Weights of a small image diffusion model.
Training: cautious_adamw at rate 0.0035, 40000 steps, batches of 64.
Data: trained on stained colorectal tissue patches (NCT-CRC-HE-100K), 113.2 epochs.
Rows from block 7 of a small image diffusion model, named by matrix and row number. Rows with one number belong to one channel. Each number is 200 + 20 x the weight over its row's rms, rounded and kept within 0 to 999. All counts start at 0.
After each channel's rows are labels from the 100 images, of 14976 (inputs lightly noised), where the channel reaches its highest value: "responds to" is what is common among them; "colour at peak" is the nearest of a few named colours to the mean colour under the peak. Only what is clearly more common there than usual is listed. The data: stained colorectal tissue patches (NCT-CRC-HE-100K). In brackets: how many of the 100.
# convs0: first 3x3 conv (model.decb.0.1.convs.0.weight, 96x96x3x3, each kernel summed), inputs 0-95
# convs1: second 3x3 conv (model.decb.0.1.convs.1.weight, 96x96x3x3, transposed, each kernel summed), outputs 0-95

convs0.80,199,190,192,205,229,169,196,188,214,211,201,178,199,209,182,215,190,183,183,220,146,205,181,216,194,201,229,208,207,179,169,200,176,219,195,227,191,169,168,197,194,179,175,173,237,162,192,184,200,188,190,223,218,194,185,199,203,198,208,199,180,208,173,202,186,173,195,168,206,184,184,150,191,191,211,233,218,183,229,175,202,169,163,199,258,191,198,191,170,208,188,207,178,175,194,198
convs1.80,243,224,175,198,201,200,196,213,154,217,184,188,169,210,185,197,222,189,183,184,168,224,203,209,192,191,198,235,220,207,165,214,222,191,191,226,211,200,189,201,162,173,216,182,210,198,196,228,216,173,186,175,213,219,192,195,210,173,170,193,169,222,194,219,214,184,218,191,193,168,210,151,219,199,182,243,192,202,165,198,208,173,187,193,222,173,231,201,208,183,227,202,209,169,211,197
responds to: tissue: tumour epithelium (34)
colour at peak: brown (61)

convs0.43,180,200,200,200,199,204,211,200,200,200,200,200,200,286,214,200,200,229,216,200,202,200,215,200,209,230,200,199,181,212,214,229,200,234,200,200,222,200,197,207,193,200,200,200,232,218,226,204,200,230,221,196,253,234,206,200,220,204,200,200,200,250,208,253,200,167,225,206,185,206,209,198,223,259,197,185,200,207,210,200,200,200,241,200,200,200,191,200,197,200,229,213,200,210,219,242
convs1.43,231,191,241,202,179,212,204,220,191,219,198,190,200,193,197,209,194,193,206,178,170,178,193,189,248,212,227,199,225,176,200,195,115,204,225,184,203,200,199,202,181,190,212,174,197,194,187,221,211,191,204,196,186,210,202,194,205,216,175,223,204,211,166,176,226,212,197,175,225,177,183,213,193,153,204,206,192,236,219,164,194,219,223,223,223,211,207,215,222,196,188,207,232,228,215,190
responds to: tissue: adipose tissue (82)
colour at peak: white (65)

convs0.76,200,249,199,186,222,212,198,206,200,204,196,200,195,200,206,215,225,267,219,234,200,200,202,202,212,196,171,224,221,212,192,204,194,195,208,198,209,242,179,199,196,200,200,213,231,203,223,203,194,190,195,233,213,216,209,210,200,189,212,210,216,187,236,213,211,215,200,188,237,197,216,200,202,157,235,225,203,222,200,205,187,236,200,286,200,190,202,214,193,219,204,201,201,243,201,199
convs1.76,207,189,224,187,203,160,220,219,176,213,198,224,186,194,215,211,223,173,171,234,203,213,194,196,184,214,203,188,212,194,194,188,173,201,220,230,223,201,215,209,222,182,197,229,216,205,208,208,230,190,204,209,198,241,208,226,196,214,190,208,202,214,208,189,206,167,186,188,155,244,194,175,251,195,200,182,238,189,225,192,213,199,231,205,207,192,189,183,254,194,210,205,254,201,224,197
responds to: tissue: mucus (25)
colour at peak: brown (42)

convs0.90,200,200,212,200,205,236,213,200,200,201,200,219,198,200,215,179,183,204,217,210,217,200,218,200,211,248,226,200,190,230,219,203,197,160,200,201,200,205,198,175,223,200,216,207,190,201,250,189,254,215,200,200,203,200,200,158,200,177,199,177,200,161,188,245,197,200,200,198,234,227,200,212,211,175,237,199,200,200,232,191,218,183,200,234,200,194,273,206,201,179,237,200,200,211,200,200
convs1.90,198,212,199,196,199,196,202,209,203,211,305,224,209,173,192,194,183,185,188,200,211,200,182,210,193,195,185,200,169,209,205,202,201,203,215,194,181,184,206,199,197,189,195,223,195,193,179,194,196,200,200,182,186,208,206,199,208,200,194,207,286,216,195,191,198,201,195,197,212,257,208,197,190,193,195,184,202,195,223,216,205,224,178,249,194,214,168,177,215,209,202,179,200,183,218,230
responds to: tissue: adipose tissue (33)
colour at peak: white (81)

convs0.73,200,212,200,220,227,209,192,206,201,195,200,200,224,196,196,204,196,200,237,210,199,200,200,200,217,220,202,237,191,202,200,204,199,173,200,236,202,215,158,211,250,200,200,200,191,202,201,188,200,200,234,194,252,248,209,247,200,236,200,197,198,202,189,202,193,193,200,197,200,257,213,200,241,200,196,258,201,197,199,213,234,200,201,240,200,200,236,191,200,251,200,201,207,221,198,197
convs1.73,220,207,215,201,249,199,222,147,198,199,161,236,180,195,224,221,201,204,207,228,199,193,187,187,204,194,216,171,217,205,194,203,192,211,195,194,192,202,186,175,200,135,194,193,205,203,203,209,162,205,174,210,203,178,175,191,177,180,206,190,209,171,205,214,184,185,200,195,200,197,187,196,162,180,217,176,180,239,183,240,156,165,199,183,184,210,201,234,210,202,220,198,209,181,227,204
responds to: tissue: smooth muscle (49)
colour at peak: grey (45)

convs0.44,193,206,177,182,171,203,206,162,191,169,199,215,190,197,211,209,200,220,197,230,213,205,180,182,211,165,193,208,220,203,191,158,168,200,173,218,204,190,204,198,203,187,174,196,186,220,194,144,207,218,193,223,199,200,225,197,228,205,201,202,199,223,201,228,219,183,150,188,208,247,228,196,183,142,211,195,171,194,208,223,218,188,258,199,188,185,212,200,190,207,221,205,215,187,204,193
convs1.44,201,196,213,185,206,194,194,203,173,191,224,203,201,193,215,249,211,229,201,209,197,200,210,184,197,225,211,193,198,191,210,188,196,182,180,187,201,184,193,188,226,179,182,215,195,174,208,238,195,184,145,221,172,172,189,202,213,217,204,203,188,169,222,214,203,208,185,192,185,193,157,212,210,201,252,207,190,222,223,211,186,123,242,197,220,192,201,195,213,158,210,213,196,178,205,175
responds to: tissue: tumour epithelium (60)
colour at peak: brown (76)

convs0.86,201,200,212,200,207,236,211,197,200,200,200,220,198,200,215,176,182,201,214,210,209,200,216,200,209,248,226,200,187,231,221,200,200,160,199,200,212,207,200,177,227,200,216,202,188,205,251,186,254,215,200,203,203,200,201,159,200,170,199,176,202,164,184,244,200,200,202,189,232,223,200,210,209,174,235,200,200,202,232,193,219,179,200,232,192,200,272,207,206,178,239,198,200,213,200,200
convs1.86,189,201,200,195,197,187,195,196,216,164,210,182,120,194,175,200,199,212,226,227,219,217,196,201,195,218,181,182,200,221,210,203,193,163,189,199,210,173,191,199,252,178,192,208,182,193,198,196,195,172,207,221,200,235,209,197,194,199,200,198,215,201,201,210,216,219,194,182,193,238,214,209,208,163,192,197,198,192,200,248,204,205,143,194,170,217,189,195,228,219,161,181,208,215,239,189
responds to: tissue: adipose tissue (36)
colour at peak: white (82)

convs0.4,189,200,195,175,200,193,200,204,233,200,232,199,202,218,176,200,200,200,260,200,198,188,200,200,200,200,201,200,278,188,200,234,241,272,200,203,211,200,200,213,200,212,209,208,185,203,193,200,200,200,200,200,200,200,184,199,211,200,253,225,189,200,200,200,206,200,200,241,200,200,203,246,167,214,186,200,232,196,200,175,178,200,258,192,200,199,202,189,202,221,200,198,189,200,217,200
convs1.4,240,186,246,197,196,200,200,192,202,200,196,200,200,192,244,200,200,207,186,200,200,203,194,221,179,211,188,218,155,239,217,171,191,183,220,200,210,200,223,200,188,208,220,195,222,200,211,202,200,200,205,208,227,215,251,195,200,218,205,214,193,232,200,208,217,171,234,203,199,232,201,200,243,167,205,205,156,211,188,205,201,254,160,232,200,202,184,178,200,200,210,207,220,183,161,173
responds to: tissue: tumour epithelium (40)
colour at peak: white (83)

convs0.13,180,167,219,199,232,211,200,194,202,200,203,200,214,215,188,205,197,195,194,204,178,200,135,199,161,190,205,206,166,200,219,220,201,218,177,197,202,201,175,192,205,206,199,175,177,190,204,221,209,199,200,226,152,201,182,199,202,188,201,215,179,201,196,183,183,207,195,198,200,202,194,195,162,221,172,131,162,185,174,183,187,180,271,173,178,224,205,193,193,198,208,203,201,189,202,178
convs1.13,188,226,200,186,191,154,184,232,217,208,229,222,220,207,173,200,236,191,214,201,221,165,203,171,209,198,211,191,233,210,146,197,207,189,231,227,183,166,216,157,184,171,201,203,198,166,208,189,230,189,185,225,224,176,205,226,181,197,233,204,190,189,211,203,193,212,225,234,217,212,162,212,210,206,219,207,213,196,201,186,186,222,189,207,188,195,195,217,200,206,151,189,207,182,200,199
responds to: tissue: adipose tissue (54)
colour at peak: white (99)

convs0.3,200,200,151,201,200,197,190,221,184,223,168,215,278,213,177,206,170,200,181,186,204,177,200,198,211,206,231,227,181,200,206,226,177,200,208,194,193,205,210,201,229,200,181,200,193,196,211,229,245,194,205,206,216,202,196,218,181,161,186,203,213,200,203,222,200,233,183,191,222,183,207,182,218,174,215,212,221,190,200,200,193,236,209,213,176,254,186,211,212,201,193,224,200,242,230,200
convs1.3,181,209,179,188,173,211,196,204,202,185,201,203,178,197,169,197,194,208,167,188,193,176,198,196,161,185,199,201,233,215,187,194,179,191,171,207,194,201,185,214,189,212,210,206,203,217,225,187,192,204,199,208,197,217,218,186,213,196,217,195,208,224,200,211,172,178,226,201,183,194,201,247,202,299,207,203,230,189,182,143,199,218,231,199,166,193,204,204,180,227,187,187,202,207,226,215
responds to: tissue: adipose tissue (71)
colour at peak: white (62)

convs0.19,190,190,181,212,216,172,186,199,207,215,203,204,147,257,194,229,211,224,200,212,205,184,186,215,230,212,223,221,210,177,198,181,199,220,231,199,209,222,188,215,203,190,197,201,182,193,149,173,215,222,228,221,218,200,227,213,246,206,183,224,199,194,213,196,185,212,211,213,200,152,187,199,218,172,239,225,200,200,218,202,197,199,199,204,190,184,175,149,193,208,193,212,197,167,189,189
convs1.19,215,198,192,198,182,197,203,189,191,235,196,207,199,182,218,195,192,180,239,211,212,243,236,187,211,214,190,210,187,216,229,228,199,186,184,208,200,210,212,148,217,185,171,190,199,183,207,165,210,163,195,226,212,223,177,177,151,213,224,175,183,201,164,207,199,206,209,197,204,236,194,194,197,186,184,207,231,200,206,202,194,162,218,237,205,215,228,160,219,168,181,188,191,208,175,188
responds to: tissue: mucus (39)
colour at peak: brown (48); black (44)

convs0.88,200,200,212,200,202,232,214,189,200,199,200,215,190,200,214,185,192,205,219,208,219,193,217,200,210,246,226,200,192,228,210,205,200,157,200,199,212,201,197,172,220,200,216,200,199,204,250,193,255,212,200,206,200,200,200,158,200,187,199,177,202,162,188,247,200,200,200,193,234,224,200,210,215,171,235,199,200,214,235,190,224,183,200,235,198,194,276,207,204,177,236,200,200,213,200,200
convs1.88,187,206,200,215,197,203,186,179,203,210,173,182,134,209,209,193,200,206,215,205,207,201,196,224,211,206,202,210,209,241,185,197,188,191,199,185,213,211,254,174,219,180,204,198,195,182,216,171,213,171,200,247,236,204,210,189,195,189,226,201,200,179,200,231,213,197,217,197,201,118,201,211,200,198,204,209,206,186,205,165,197,202,208,213,158,199,200,142,212,222,200,200,200,200,202,209
responds to: tissue: adipose tissue (36)
colour at peak: white (74)

convs0.68,200,200,197,200,232,211,246,217,200,200,168,212,188,213,202,200,200,213,200,198,218,200,200,200,180,201,220,189,200,159,228,200,200,263,258,185,208,254,196,250,200,216,222,190,200,200,207,228,218,195,200,200,200,194,205,204,194,200,201,233,211,220,200,220,194,235,190,228,226,200,215,186,200,200,252,196,229,200,200,184,202,200,257,200,201,200,211,212,218,168,214,202,200,200,212,200
convs1.68,219,220,178,209,222,220,162,221,196,200,220,215,192,180,185,215,192,217,180,218,204,186,217,174,200,197,224,204,167,222,193,187,207,174,211,209,201,204,202,183,190,194,204,235,191,173,208,168,188,192,211,197,234,193,170,220,197,195,203,195,162,207,176,201,261,217,224,213,191,240,180,212,215,193,170,184,177,198,207,156,174,213,229,179,218,215,207,215,226,217,225,203,240,230,206,220
responds to: tissue: mucus (52)
colour at peak: brown (50); black (32)

convs0.7,200,200,200,202,208,200,200,200,202,185,318,198,219,218,200,208,220,209,217,194,201,202,200,200,201,221,205,204,261,200,236,215,187,248,200,200,246,200,203,218,200,208,214,243,165,218,200,200,200,205,228,200,191,207,200,214,200,200,229,223,200,213,200,200,200,212,213,204,202,200,195,220,187,217,174,200,222,200,200,200,199,200,239,200,231,222,200,194,198,209,200,209,202,201,205,200
convs1.7,211,214,173,198,196,178,208,197,175,225,170,204,213,254,226,220,197,197,129,184,173,237,235,205,212,226,224,225,199,222,196,162,210,191,231,199,211,201,200,191,221,208,222,208,190,192,196,204,199,188,203,182,238,201,199,211,181,218,212,225,173,175,187,203,222,182,194,187,200,167,187,187,187,198,184,227,161,218,201,221,207,210,197,235,201,187,172,222,217,213,188,218,214,186,198,187
responds to: tissue: adipose tissue (66)
colour at peak: white (95)