From a checkpoint of a small image diffusion model.
Model: 2.99M parameters, 48-pixel images, arch unet.
Data: trained on stained colorectal tissue patches (NCT-CRC-HE-100K), 22605 training examples, 113.2 epochs.
Rows from block 6 of a small image diffusion model, named by matrix and row number. Rows with one number belong to one channel. Each number is 128 + 24 x the weight over its row's rms, rounded and kept within 0 to 255. All counts start at 0. Numbers have three digits each.
Before each channel's rows are labels from the 100 images, of 14976 (inputs lightly noised), where the channel reaches its highest value: "strongest on" is what is common among them; "peak at" is the part of the image that holds the peak. Only what is clearly more common there than usual is listed. The data: stained colorectal tissue patches (NCT-CRC-HE-100K).
# convs0: first 3x3 conv (model.decb.0.0.convs.0.weight, 96x192x3x3, each kernel summed), inputs 0-95
# convs1: second 3x3 conv (model.decb.0.0.convs.1.weight, 96x96x3x3, transposed, each kernel summed), outputs 0-95

strongest on: tissue: lymphocytes
peak at: top left
convs0.38:131127135037117125094153128145090124097125143128149154124149165140109127138164128153139108191141136128143128125141132129147139128127138114054054094113128112128102108163096143122116143128106136128125141104143126128128094121126120145128128120000075105176147109080139106098105146138121128121
convs1.38:115117108120127139121125177147153139158130108124118105172150122137134131187171150123124153148146142132147123134111118086118165135114124128114107159145109136139132151111133113153134117132114118126131195123133090116091117157109092094073112063122198115128137124147066104118138122129116102128

strongest on: tissue: tumour epithelium
peak at: bottom right
convs0.52:127128071137104128131128128128128131128134128124127065139123139128163124125219139133128159100146135128128132106134133133156122123144102123116125146097128135132128128149128159118128145135134124146128118124086130128128143150128148136113127131231128143165128092101134111151160109119125117147
convs1.52:128106168128128148137103114128128183143109146108119123121128129153128123119154120075086122130127128128128161127144137150128128086109136092107227128119119128146117119122148114108128129111138018121112128128128139113150128127128117126104109128169128128073129128091126118139132120148080114121

strongest on: tissue: debris; tissue: mucus
peak at: top right; bottom right
convs0.70:124084120064164084128147128137116141126128143136108128129115120128125117127096136122099083141087154128122135138088099128173107128119097159145068183147130140130128132101075112130098177129113122128161112123121149123128140122131183091132088126109125127127121151073146140127123135124125106128
convs1.70:122181105116131120123120076145090159084138104145125164136127104080141153131148127146199125119163116142100080142166112123133127159127127111104155128111132161125076092154113116153141179102161131142122127148122125138105145105115089114166116114108149124154107146110094118094139133110127142134

strongest on: tissue: adipose tissue
peak at: top right
convs0.40:126166088134128154104123128153128117132128123127126058148134139128104150128177124150128128071176140128128128128104128123128133128128108107156140134104128132128128144132128178128143136133158104128128109069111113128128120134128142142126127128161122177159119128103153128130128112122128114125
convs1.40:137124146112143128144204117124150140183154133117119128106092141115144102128117139125100128128113128104128151115128136137122128149164135131091220153116109036071128153124137110123092152125131135128155145133128155130137128106128136123159126135152125114081120132114128128165115115128085124136

strongest on: tissue: debris
peak at: top right
convs0.17:123103140132136138128151128122135130147134127147153128127127132134128111119128113122133121120000148134127136147163116117127128129140130101114141133136129131124134139121090111130125118134101127131123131126134119154128129134135137152126132105137120120127128123135135124116125129130133118150
convs1.17:114133120110119138106114128080114085053112111114117133179115151147155154102146103138118156114193139115148133147132125138100114120146120159128134099123155145095139133128123132117121123131110140143105095118138093159127121053117142169112091093158173140162104104132104114113094099115126129123

strongest on: tissue: smooth muscle
peak at: bottom right; top right
convs0.90:124130119155128146117128128121128122128128128126125078127117128128128139093185086128128176128128136128128129128123108128136111128124118121121175204088128128128128127138134127128130145128128147128135128103099096089128139128128124123128113128186128128163123117101068145142101096128128123169
convs1.90:159128140136170144115168120142173128124080119139121108127081135135146108132128161147136125087128089129115132099148128128146170111170128133134121115098137178131147101128128131145095141070141156128140136143073147104102119145176100134128100075110106105159141144137106135128088103127094109085

strongest on: tissue: tumour epithelium; tissue: smooth muscle
peak at: bottom right
convs0.3:134128104125091128130128128127128128118129109128130065128125128128159128128182133128128146128132092136128128072128137130180128128158154123126113128128128118128128093148128100125118125128094128128128135079128128128129118128128128118128127145150114128166128142099168128153128128128128128137
convs1.3:152132134115128129140138131116057128100128128128119142128114142129149128171128067148128194144131125113144128103112135128139154140174128145131147150090202028106130125139128127128134140128128128128124086123137174118145114106128142151128117139121172132110128128066130130151138141116120138118

strongest on: tissue: tumour epithelium
peak at: bottom right
convs0.1:129128099128078128131128128120129128119128118128125063128121128128135128128197120128128139128137099132128128065128133131177128128146155135126122128128128117128128100148128108126123125128096118128128134070128128128128111128128128122128127149159108118163128189091160128140128128147128123135
convs1.1:128128128172212128211159121122160128130073156101146130150175139128128129119165104116128153141126148128128128122117128145113128128112131128128147136153131128126128172107132159127128117128127115147139127142135133143154122085128176176112113112211158126129128124112112151114101087128110128128