From a checkpoint of a small image diffusion model.
Model: 2.99M parameters, 48-pixel images, arch unet, norm groupnorm, activation relu, widths [48, 96, 192].
Training: cautious_adamw at rate 0.0035, 40000 steps, batches of 64.
Data: 22605 training examples, 113.2 epochs.
Rows from block 2 of a small image diffusion model, named by matrix and row number. Rows with one number belong to one channel. Each number is 500 + 40 x the weight over its row's rms, rounded and kept within 0 to 999. All counts start at 0. Numbers have three digits each.
After each channel's rows are labels from the 100 images, of 14976 (inputs lightly noised), where the channel reaches its highest value: "patch colour" is the nearest of a few named colours to the mean colour under the peak. Only what is clearly more common there than usual is listed. The data: stained colorectal tissue patches (NCT-CRC-HE-100K).
# convs0: first 3x3 conv (model.enc.1.0.convs.0.weight, 96x96x3x3, each kernel summed), inputs 0-95
# convs1: second 3x3 conv (model.enc.1.0.convs.1.weight, 96x96x3x3, transposed, each kernel summed), outputs 0-95

convs0.67:446500546513406401497499505455500459509512500480496480500439500501534594473473508516518508508504512498577514514541466513499501480521588524467541478481480544564506523482503509501508467493543561453493477520443544508342491483476496506552443498502502510493502502627543496615500495507496500478
convs1.67:449489441529520516501464494512486519480567491512478456517525499502422503514589394583512526514588514496485493499498447497492560498438517506504513438496496551538486497555497498500428509523510449509481544504510474511488469498526488510491491477514498484504539494311500460493410497489494507599
patch colour: grey

convs0.92:531506515465522431485497511459500478482569495514493500353416516486475491459491552464500467483462546483563512487515533514517467495445543502501530432330564500512523529500519516469619489518426481565511428498508463515475499474467500495485487532538508528491495537545469507510518498503500469489
convs1.92:515492528528522555472469495498517522490548501493500500528468506494469517519545477495618508447518424487513564517512487534543549481470587491554613557524555443491496501522510515531568444525479514501518555477521597494567569520468491546620555486470473554500508548564473489485505494500509509459
patch colour: pink

convs0.24:420491506504438509500503504399507446500384500543497472511495505500504453509517488479502424501492511479527456499500508504503487500415505507491375455500500500519497510490506497468455493485508420500511490492506473508471490424503508492468522303502510501496427493522529505530506495487507507403
convs1.24:494530494521528503486529511559534453526598538593501497478580503533459553520510469594558578464576458518520516497495546491498551442543553450478556545414505513562493485602501515524437502516520505537494527562531564504522530531505491511561492454550473496511519491497564500490485480508524524447
patch colour: white

convs0.22:606515533482553492475504497500493499509588504549551501455496516525460475425335499507592503435539412522510521503484498505519494466501521498489571414355526522500516493459523509506524483525515538499503507507507488439501541519498499492512528522444539516510505519515511522520514437513512483463
convs1.22:502446540477479504465460511498507513507378428476480500516505476497476522507518509474414558486502499523367499515503469505544520512575581520502540521502516421471489500521509497512498510502428469612448448502456507450477520543561543509486484453455568522522488514463472501500452476501500429585
patch colour: pink

convs0.81:506514469504509513513504501508521490628567471486501556577573517494545569482500497497500464498374502450470360500510498513496518521477526510498519411512495511509499516405474514518512501446501451488480625497500391521452501459477484471503509500517497493494517491559536497520489515484498490510
convs1.81:497510502439447494477512448481480505545471490507495475472519505494444457412557499626547573526620498540480550500487415519510542479434528512530590536481487469497497480629507505500486557483494434455490592536513490500513498505487500498501534483519482503499490507474554493445537477503475466536
patch colour: grey; brown

convs0.65:497513471546512450551520486556494516500503566500485493534488496585511496484510511497555472490498426523513514599585454498481484451509505506421535437523549499503516513463573530495534499496527607563512500614447535554488496527485516594506536536412530519510501565530480513516463519550507542467
convs1.65:535462434502530527502384500511470506499434480536404491474482489519497468532518433577490471465504526462521523525581476506484447516527495495434443473486507580547456523497478525504500492528507439469454497539445437502436443441502491503630476561510489456490516540444494488562510498487536484537
patch colour: grey

convs0.85:502516535467547483465549518506463500475510500525498640504514506508489481474454516488556502423539433496526516516460484459515606406538600474552557456478504514523547472562523494500500475477488537509462437486470523395545530577512504491514487525444497487546518500501544526538523442566524508509
convs1.85:486474550484505503488459589503477523507465517497505490492526500509577500522499534499456532539476522611562392528509471466508472543527474532515483461583504500465483493608500478502478520539516397543511517553465468507524532490504510500589445487490465495497492525601501512621548519531504490527
patch colour: brown

convs0.75:505543472489538488490525530600527586548501498531537532582466545497501601486515497500590526504488589514466456489500483550532479506541512527505540488541528449431519501498499514503523485512496594604491495583516542504522527526445524493496596568551520543534534495514514534495513520515529485566
convs1.75:542477494540477615488387490480539457513487508476500481421464492490486495520416394502487471508490476516495477512530419500475496518505412530418525461505501489521511561492487500506500582531466495475489488490470508539375419511488502503510445476479518486493494494546456473485608538490492507506
patch colour: brown

convs0.86:506495564483503453475482500566497534543525498564500568517500500500506534467486534547500564481504425501581520504501496508505553458596595506463541470475500542582500500513492501521500496503542518609452500526432530487473500557514510495588500567475500473511564500586570500611499490510508500500
convs1.86:553490547471528476467527504438491411440447498524497452548530489471504457526577548500493436536486539437493448477499561484485592495446474449495513412487487564520485478432511457495522541586518504465485480519500440479474513412466510469493464577504525526490416472581501497550490508484502500542
patch colour: brown

convs0.28:497464500509414534530495481438504495468520467490502496373502484500489419523512504441339432546469526452462451474433540480492496541462495518471468533475475507494458487520487508495482538529464531452535442546524372471504500441486476450453500509496509450486472499510505509511497551470507500449
convs1.28:531440507509523449539646503550495426509508499485478500552412508461472506445497489548514570487536514471546508462480546511513473512516548520607433497517434481487541412505489526499495439505429518445544481489498508468482494520523463480515463445519538518507560456520474509548527481461467467413
patch colour: white

convs0.73:478515467521464496517489498489504469490482471455494488381480510483503472572521509458480450551451545468493383509542578509512503546474428510531515537421506486471494509519489507500477573602436581441565504606561452546541472456459502509464478556526485540503523522501494513493508528494514515501
convs1.73:515495524476514498503420455521515536449386520500509500517489487501492526459541561503564587535500505520541529541517563523560605529522612499458534500529488504468470529448427483494456449433532412525468558533428507478457441493515531501519553479517503495510457477539502490504498492474474498572
patch colour: white

convs0.83:512570408465565562432474529590511552494515445495525490538479575446470599485510502511500497506500579500486569468502482553555485559589471517465486528511498445414512529479482536515506511536535570572430486505502538482575468524476512493513503500539500512559533504488506535462533490505547495522
convs1.83:479481418526421416544505506505502446485526504468524498443556481515510387542418473487442503497462476511523488542533548427463462420467462481481476506458495500535490457515481479491405525505525437504564498379458558547497498509496486504476508546510512514500471504526513493462578506476472515430
patch colour: grey

convs0.82:540422495518525412557534446528490524490532574525432493479537454564504527525506507515559515485504447491511551572556565455470537440520484456496509511495452491498492427506551475505466436454516598527518528496433551484456485529497450588529508528439479459472520503496503450520423509546449521528
convs1.82:471460539535463496560513466441467513472520530405428421500455415556515523505489500589536559506546501486548557551529447459439466497500442497484436538505475507536484471417519456493422505494491447485497477514456523510441545472473458534521502512510490498474500520524486494584550516553437571485
patch colour: pink

convs0.74:540492492461426497468497504526495387447548473595505488498499504471458424509509508505497490525480545485495374484456555474499484519460459499500566395490499467500482483452480483501513580590427390485494504443512500458444496440451482454509472509509494503481498514526491503495492477490499494427
convs1.74:433502394462450518542440506497471503516436467493490510519518474488528550564508531500508495515500473522628498480546500530463451491520444525502302490501512469511485490497495465500476547470516487477455479476468469506457515498501504468487488468500454513474409477434480498461502466536501427514
patch colour: white

convs0.90:582474496462501491482440462520499533478537449449499527502451481513452535467442467500500505419500401499506500490475432491489497447503505500426521434468527500528412433515493446506503426427531494548454489485417526503476483530498497489512476463382504486441546528557494492551459450466480450548
convs1.90:551469546509424515537541496496532491486528495595508471505489487497499488427503601500535434553475521557522571485499465525478503485495490503519569538511521483472449454429541478487477476481492435513479441467470494501457561483493507509408568467468553551441506517533599494506611484495471486548
patch colour: brown

convs0.71:555539494480538503458451526532454505518610449487547496501476606437443528507474510493492498472505494508479526441456492538635487501487492506490503490485510503505480502508494525506463513472532560517452507546475533473539535505515492463538502549471494522501483472522516639504592465468590412506
convs1.71:501520511499494483497435515543441499486540419585498503505453585417502482505509521453462471498467474474463490460490494548569447487500522505533543434538463563521458474505451499507550498508521458480452503480497417499524530486559463464548506452501466591488508461486479607470520489428570414470
patch colour: grey

convs0.46:439519508526465473478506458542507449496478542507502476521557493507493420443567568498476506550492491521504486449523551444511486527388509545518472394452462546548507450440495532509502561602503457523468485528509529494463474405500479477487608500519472492479462513532495489500519412500500506448
convs1.46:517437388497564508500547503443412501494577485511491524558501430504494482526477482501523501516495486500572536521524529513503435534518488478502464516494531459556503490575517474519525445471458545435509542480517522523525565518532515468663576437499491495474547455520453491506545494521472471520
patch colour: white

convs0.77:494469500476467501479466487516485529489470474481476501631451500465495626483515492523534473467512528485546580491490431520500487501559521523470457523518496497492465486512455472499424326500513553500465516499485528503508452513488449482480563370468479483469525505494461505525500505476498489545
convs1.77:550486498519448526501495483508528504485348460496476494511468487486489447509552502575566424522467474456536474497483505503481495559494543516488571493495545510530506503501522474476500456517501451354497499486471478524495472440511501489427599408535451505466509499505565466452447499455494510474
patch colour: brown; black

convs0.14:500521592523509500525532530585526499646507503469520500500500524496514501500540548553500529501500453484563532529527520532523500508528506516466500562567551516498552554433556559517565536541469543416500653570500500519500512531500500537518508572499524513501528504530544510492520521520521511534
convs1.14:520500500466500407492479500500500459526531510541500496404500517500500533490500500475500499526504500503540500500500493500500500499591500500477533494444500478470500468499500500497595500492393445460486546478426321491472492500500622520505557483453500500496462500494500484500379484495496435500
patch colour: brown

convs0.78:547543491514523498500519532620524553545571500551540496500458526500500573500505525502577530523500511529500526501535504536517500523529508535499537537565544502498526536459514531506576514545500602538486498625501546504497517537500503500500529613533518521521595528567512528545541519518548533557
convs1.78:482444500440454367500446393526471512477498510493489495314469446510463428491528517503491481503513497500521500502424508503477500497451528501457500555486499458452497519527500498491500482486500499479500499503355525510486519585526500500500510450514495493500556481496483481527466473503458501500
patch colour: brown

convs0.17:380484479495314530497492500498480463419517514522502487493529488495498411544566525498500487515500513509511504492507513487502514514506500483515570568558479498493491473493491482495453522466353488441494612500511439483512502480525494500494481454495504495503463498507431505483497503499507505436
convs1.17:567517509478530479590556545573497389486516500497497498472458514497520519372426492496432491443488505470464492481502517484473479507544462482460491489443512485507520515508498498494511507544473510525482449510447497520500476536536529487373419397493495502501500502529464495525467510518477486378
patch colour: white

convs0.38:509548476490454530507483492504502485372519476492611486501467626452516512533523494514551498473503502489512540470504484594582487547488454556505460531503569481466496530511496489484528470464448511456538520506579493485527562459477538453465576539493451581500484527486500585494528497499493456512
convs1.38:566543502472508427458552478477509449533497504488494518525442542457524525428475518502479511461502467466566518484506511565546450482526547493482516478483499532497482414562444459507554381531496449503468511471574520498499484443497519501604477436470443585474488505524469504482561486505503468405
patch colour: grey

convs0.37:517537527530500502530555580585513508558500549523525520515517555537569533500512523521498533532501496548554552540549514536560538493523498534544520514537541559565574542500568556500544500529512558544499595530500539496519535534524527546500500586516545561550546525543495550545564539561534536502
convs1.37:459502500491505367500499496500501433498500500491460512408513500499521461531666520500499395510484500500506504482481519506492500490500617466517479500511465459492503502501500502500500484493500500532538476479493490539500498522503516500417500473500500475500513474396500456495346479495488514438
patch colour: grey

convs0.26:547459552460535425444478466504510453510512466449508511524495479503375472529474531493430505529506386492512500479438491432483505418490541451483581455428502508513501446484502473526515542502502490499494491537496490453481503520506488444514395589445507480490525486509547482500436416494491461481
convs1.26:451398450466432497493474546495447492509542467512483509479574452483530424533445471509492474505498479496497500474493480500398454502475387501464495514502526464506442496510524415501492528497510491485480499492430509477470619439498468390494541520485526563424466476486500454500490492483467448500
patch colour: white

convs0.27:474490397502484511504482489510494497506370495330500469486521501494513510500493410489468512474491492488433475499499442502487428511517438510488425493541504365484480491513501483479502500494498476442486468427497502509523499455417493496469492498514500496479494505437516494395496512489491504512
convs1.27:570517508518529508506594522489511456499530531582543539522564516530475425539506590478529441548472523526511480493490591466492503518487540433522571505439504506463497461580505481496440582489575569510564513517495488516510526448450512495425496560506526529493476508590513510528516494514508437497
patch colour: brown

convs0.64:519494326504566524501503493522490555511500498298495495490506497496473511541460403480528518484506468503428564486491461494492514486506431495508473530525496444480493491574503500528505478460544570489496524526500535493548509519526501501537500457495496495493506497435501484473483496495488500563
convs1.64:543521583498459500524521510493543440465432550588533509474464510525511473495521615528504476566521620572496568515494537499498452510464414526521518511488500447452492465508485506484480627493512455487517512496565495527555521500488560537460465514561491525509493504515474514536507560546507538490
patch colour: brown

convs0.60:500522475514494572546582515639552533535511543558523500551560502537507561513493500504515545521500453564500508557520521514501564515534500534541499534580542530499556502472536541515573577520502545521544512613516551518534527500534508519493526590498521512524555551503509505494530508551507545501
convs1.60:507495480488511492494449547494440509526418495574521523488519513489476363615503457492463446525501511431531415517502417500516500476535501484491520420519498542500503518500523513512505513435519477419503552542500388540473489500496469514602475465513515514498487495463497517515596506504498498526
patch colour: brown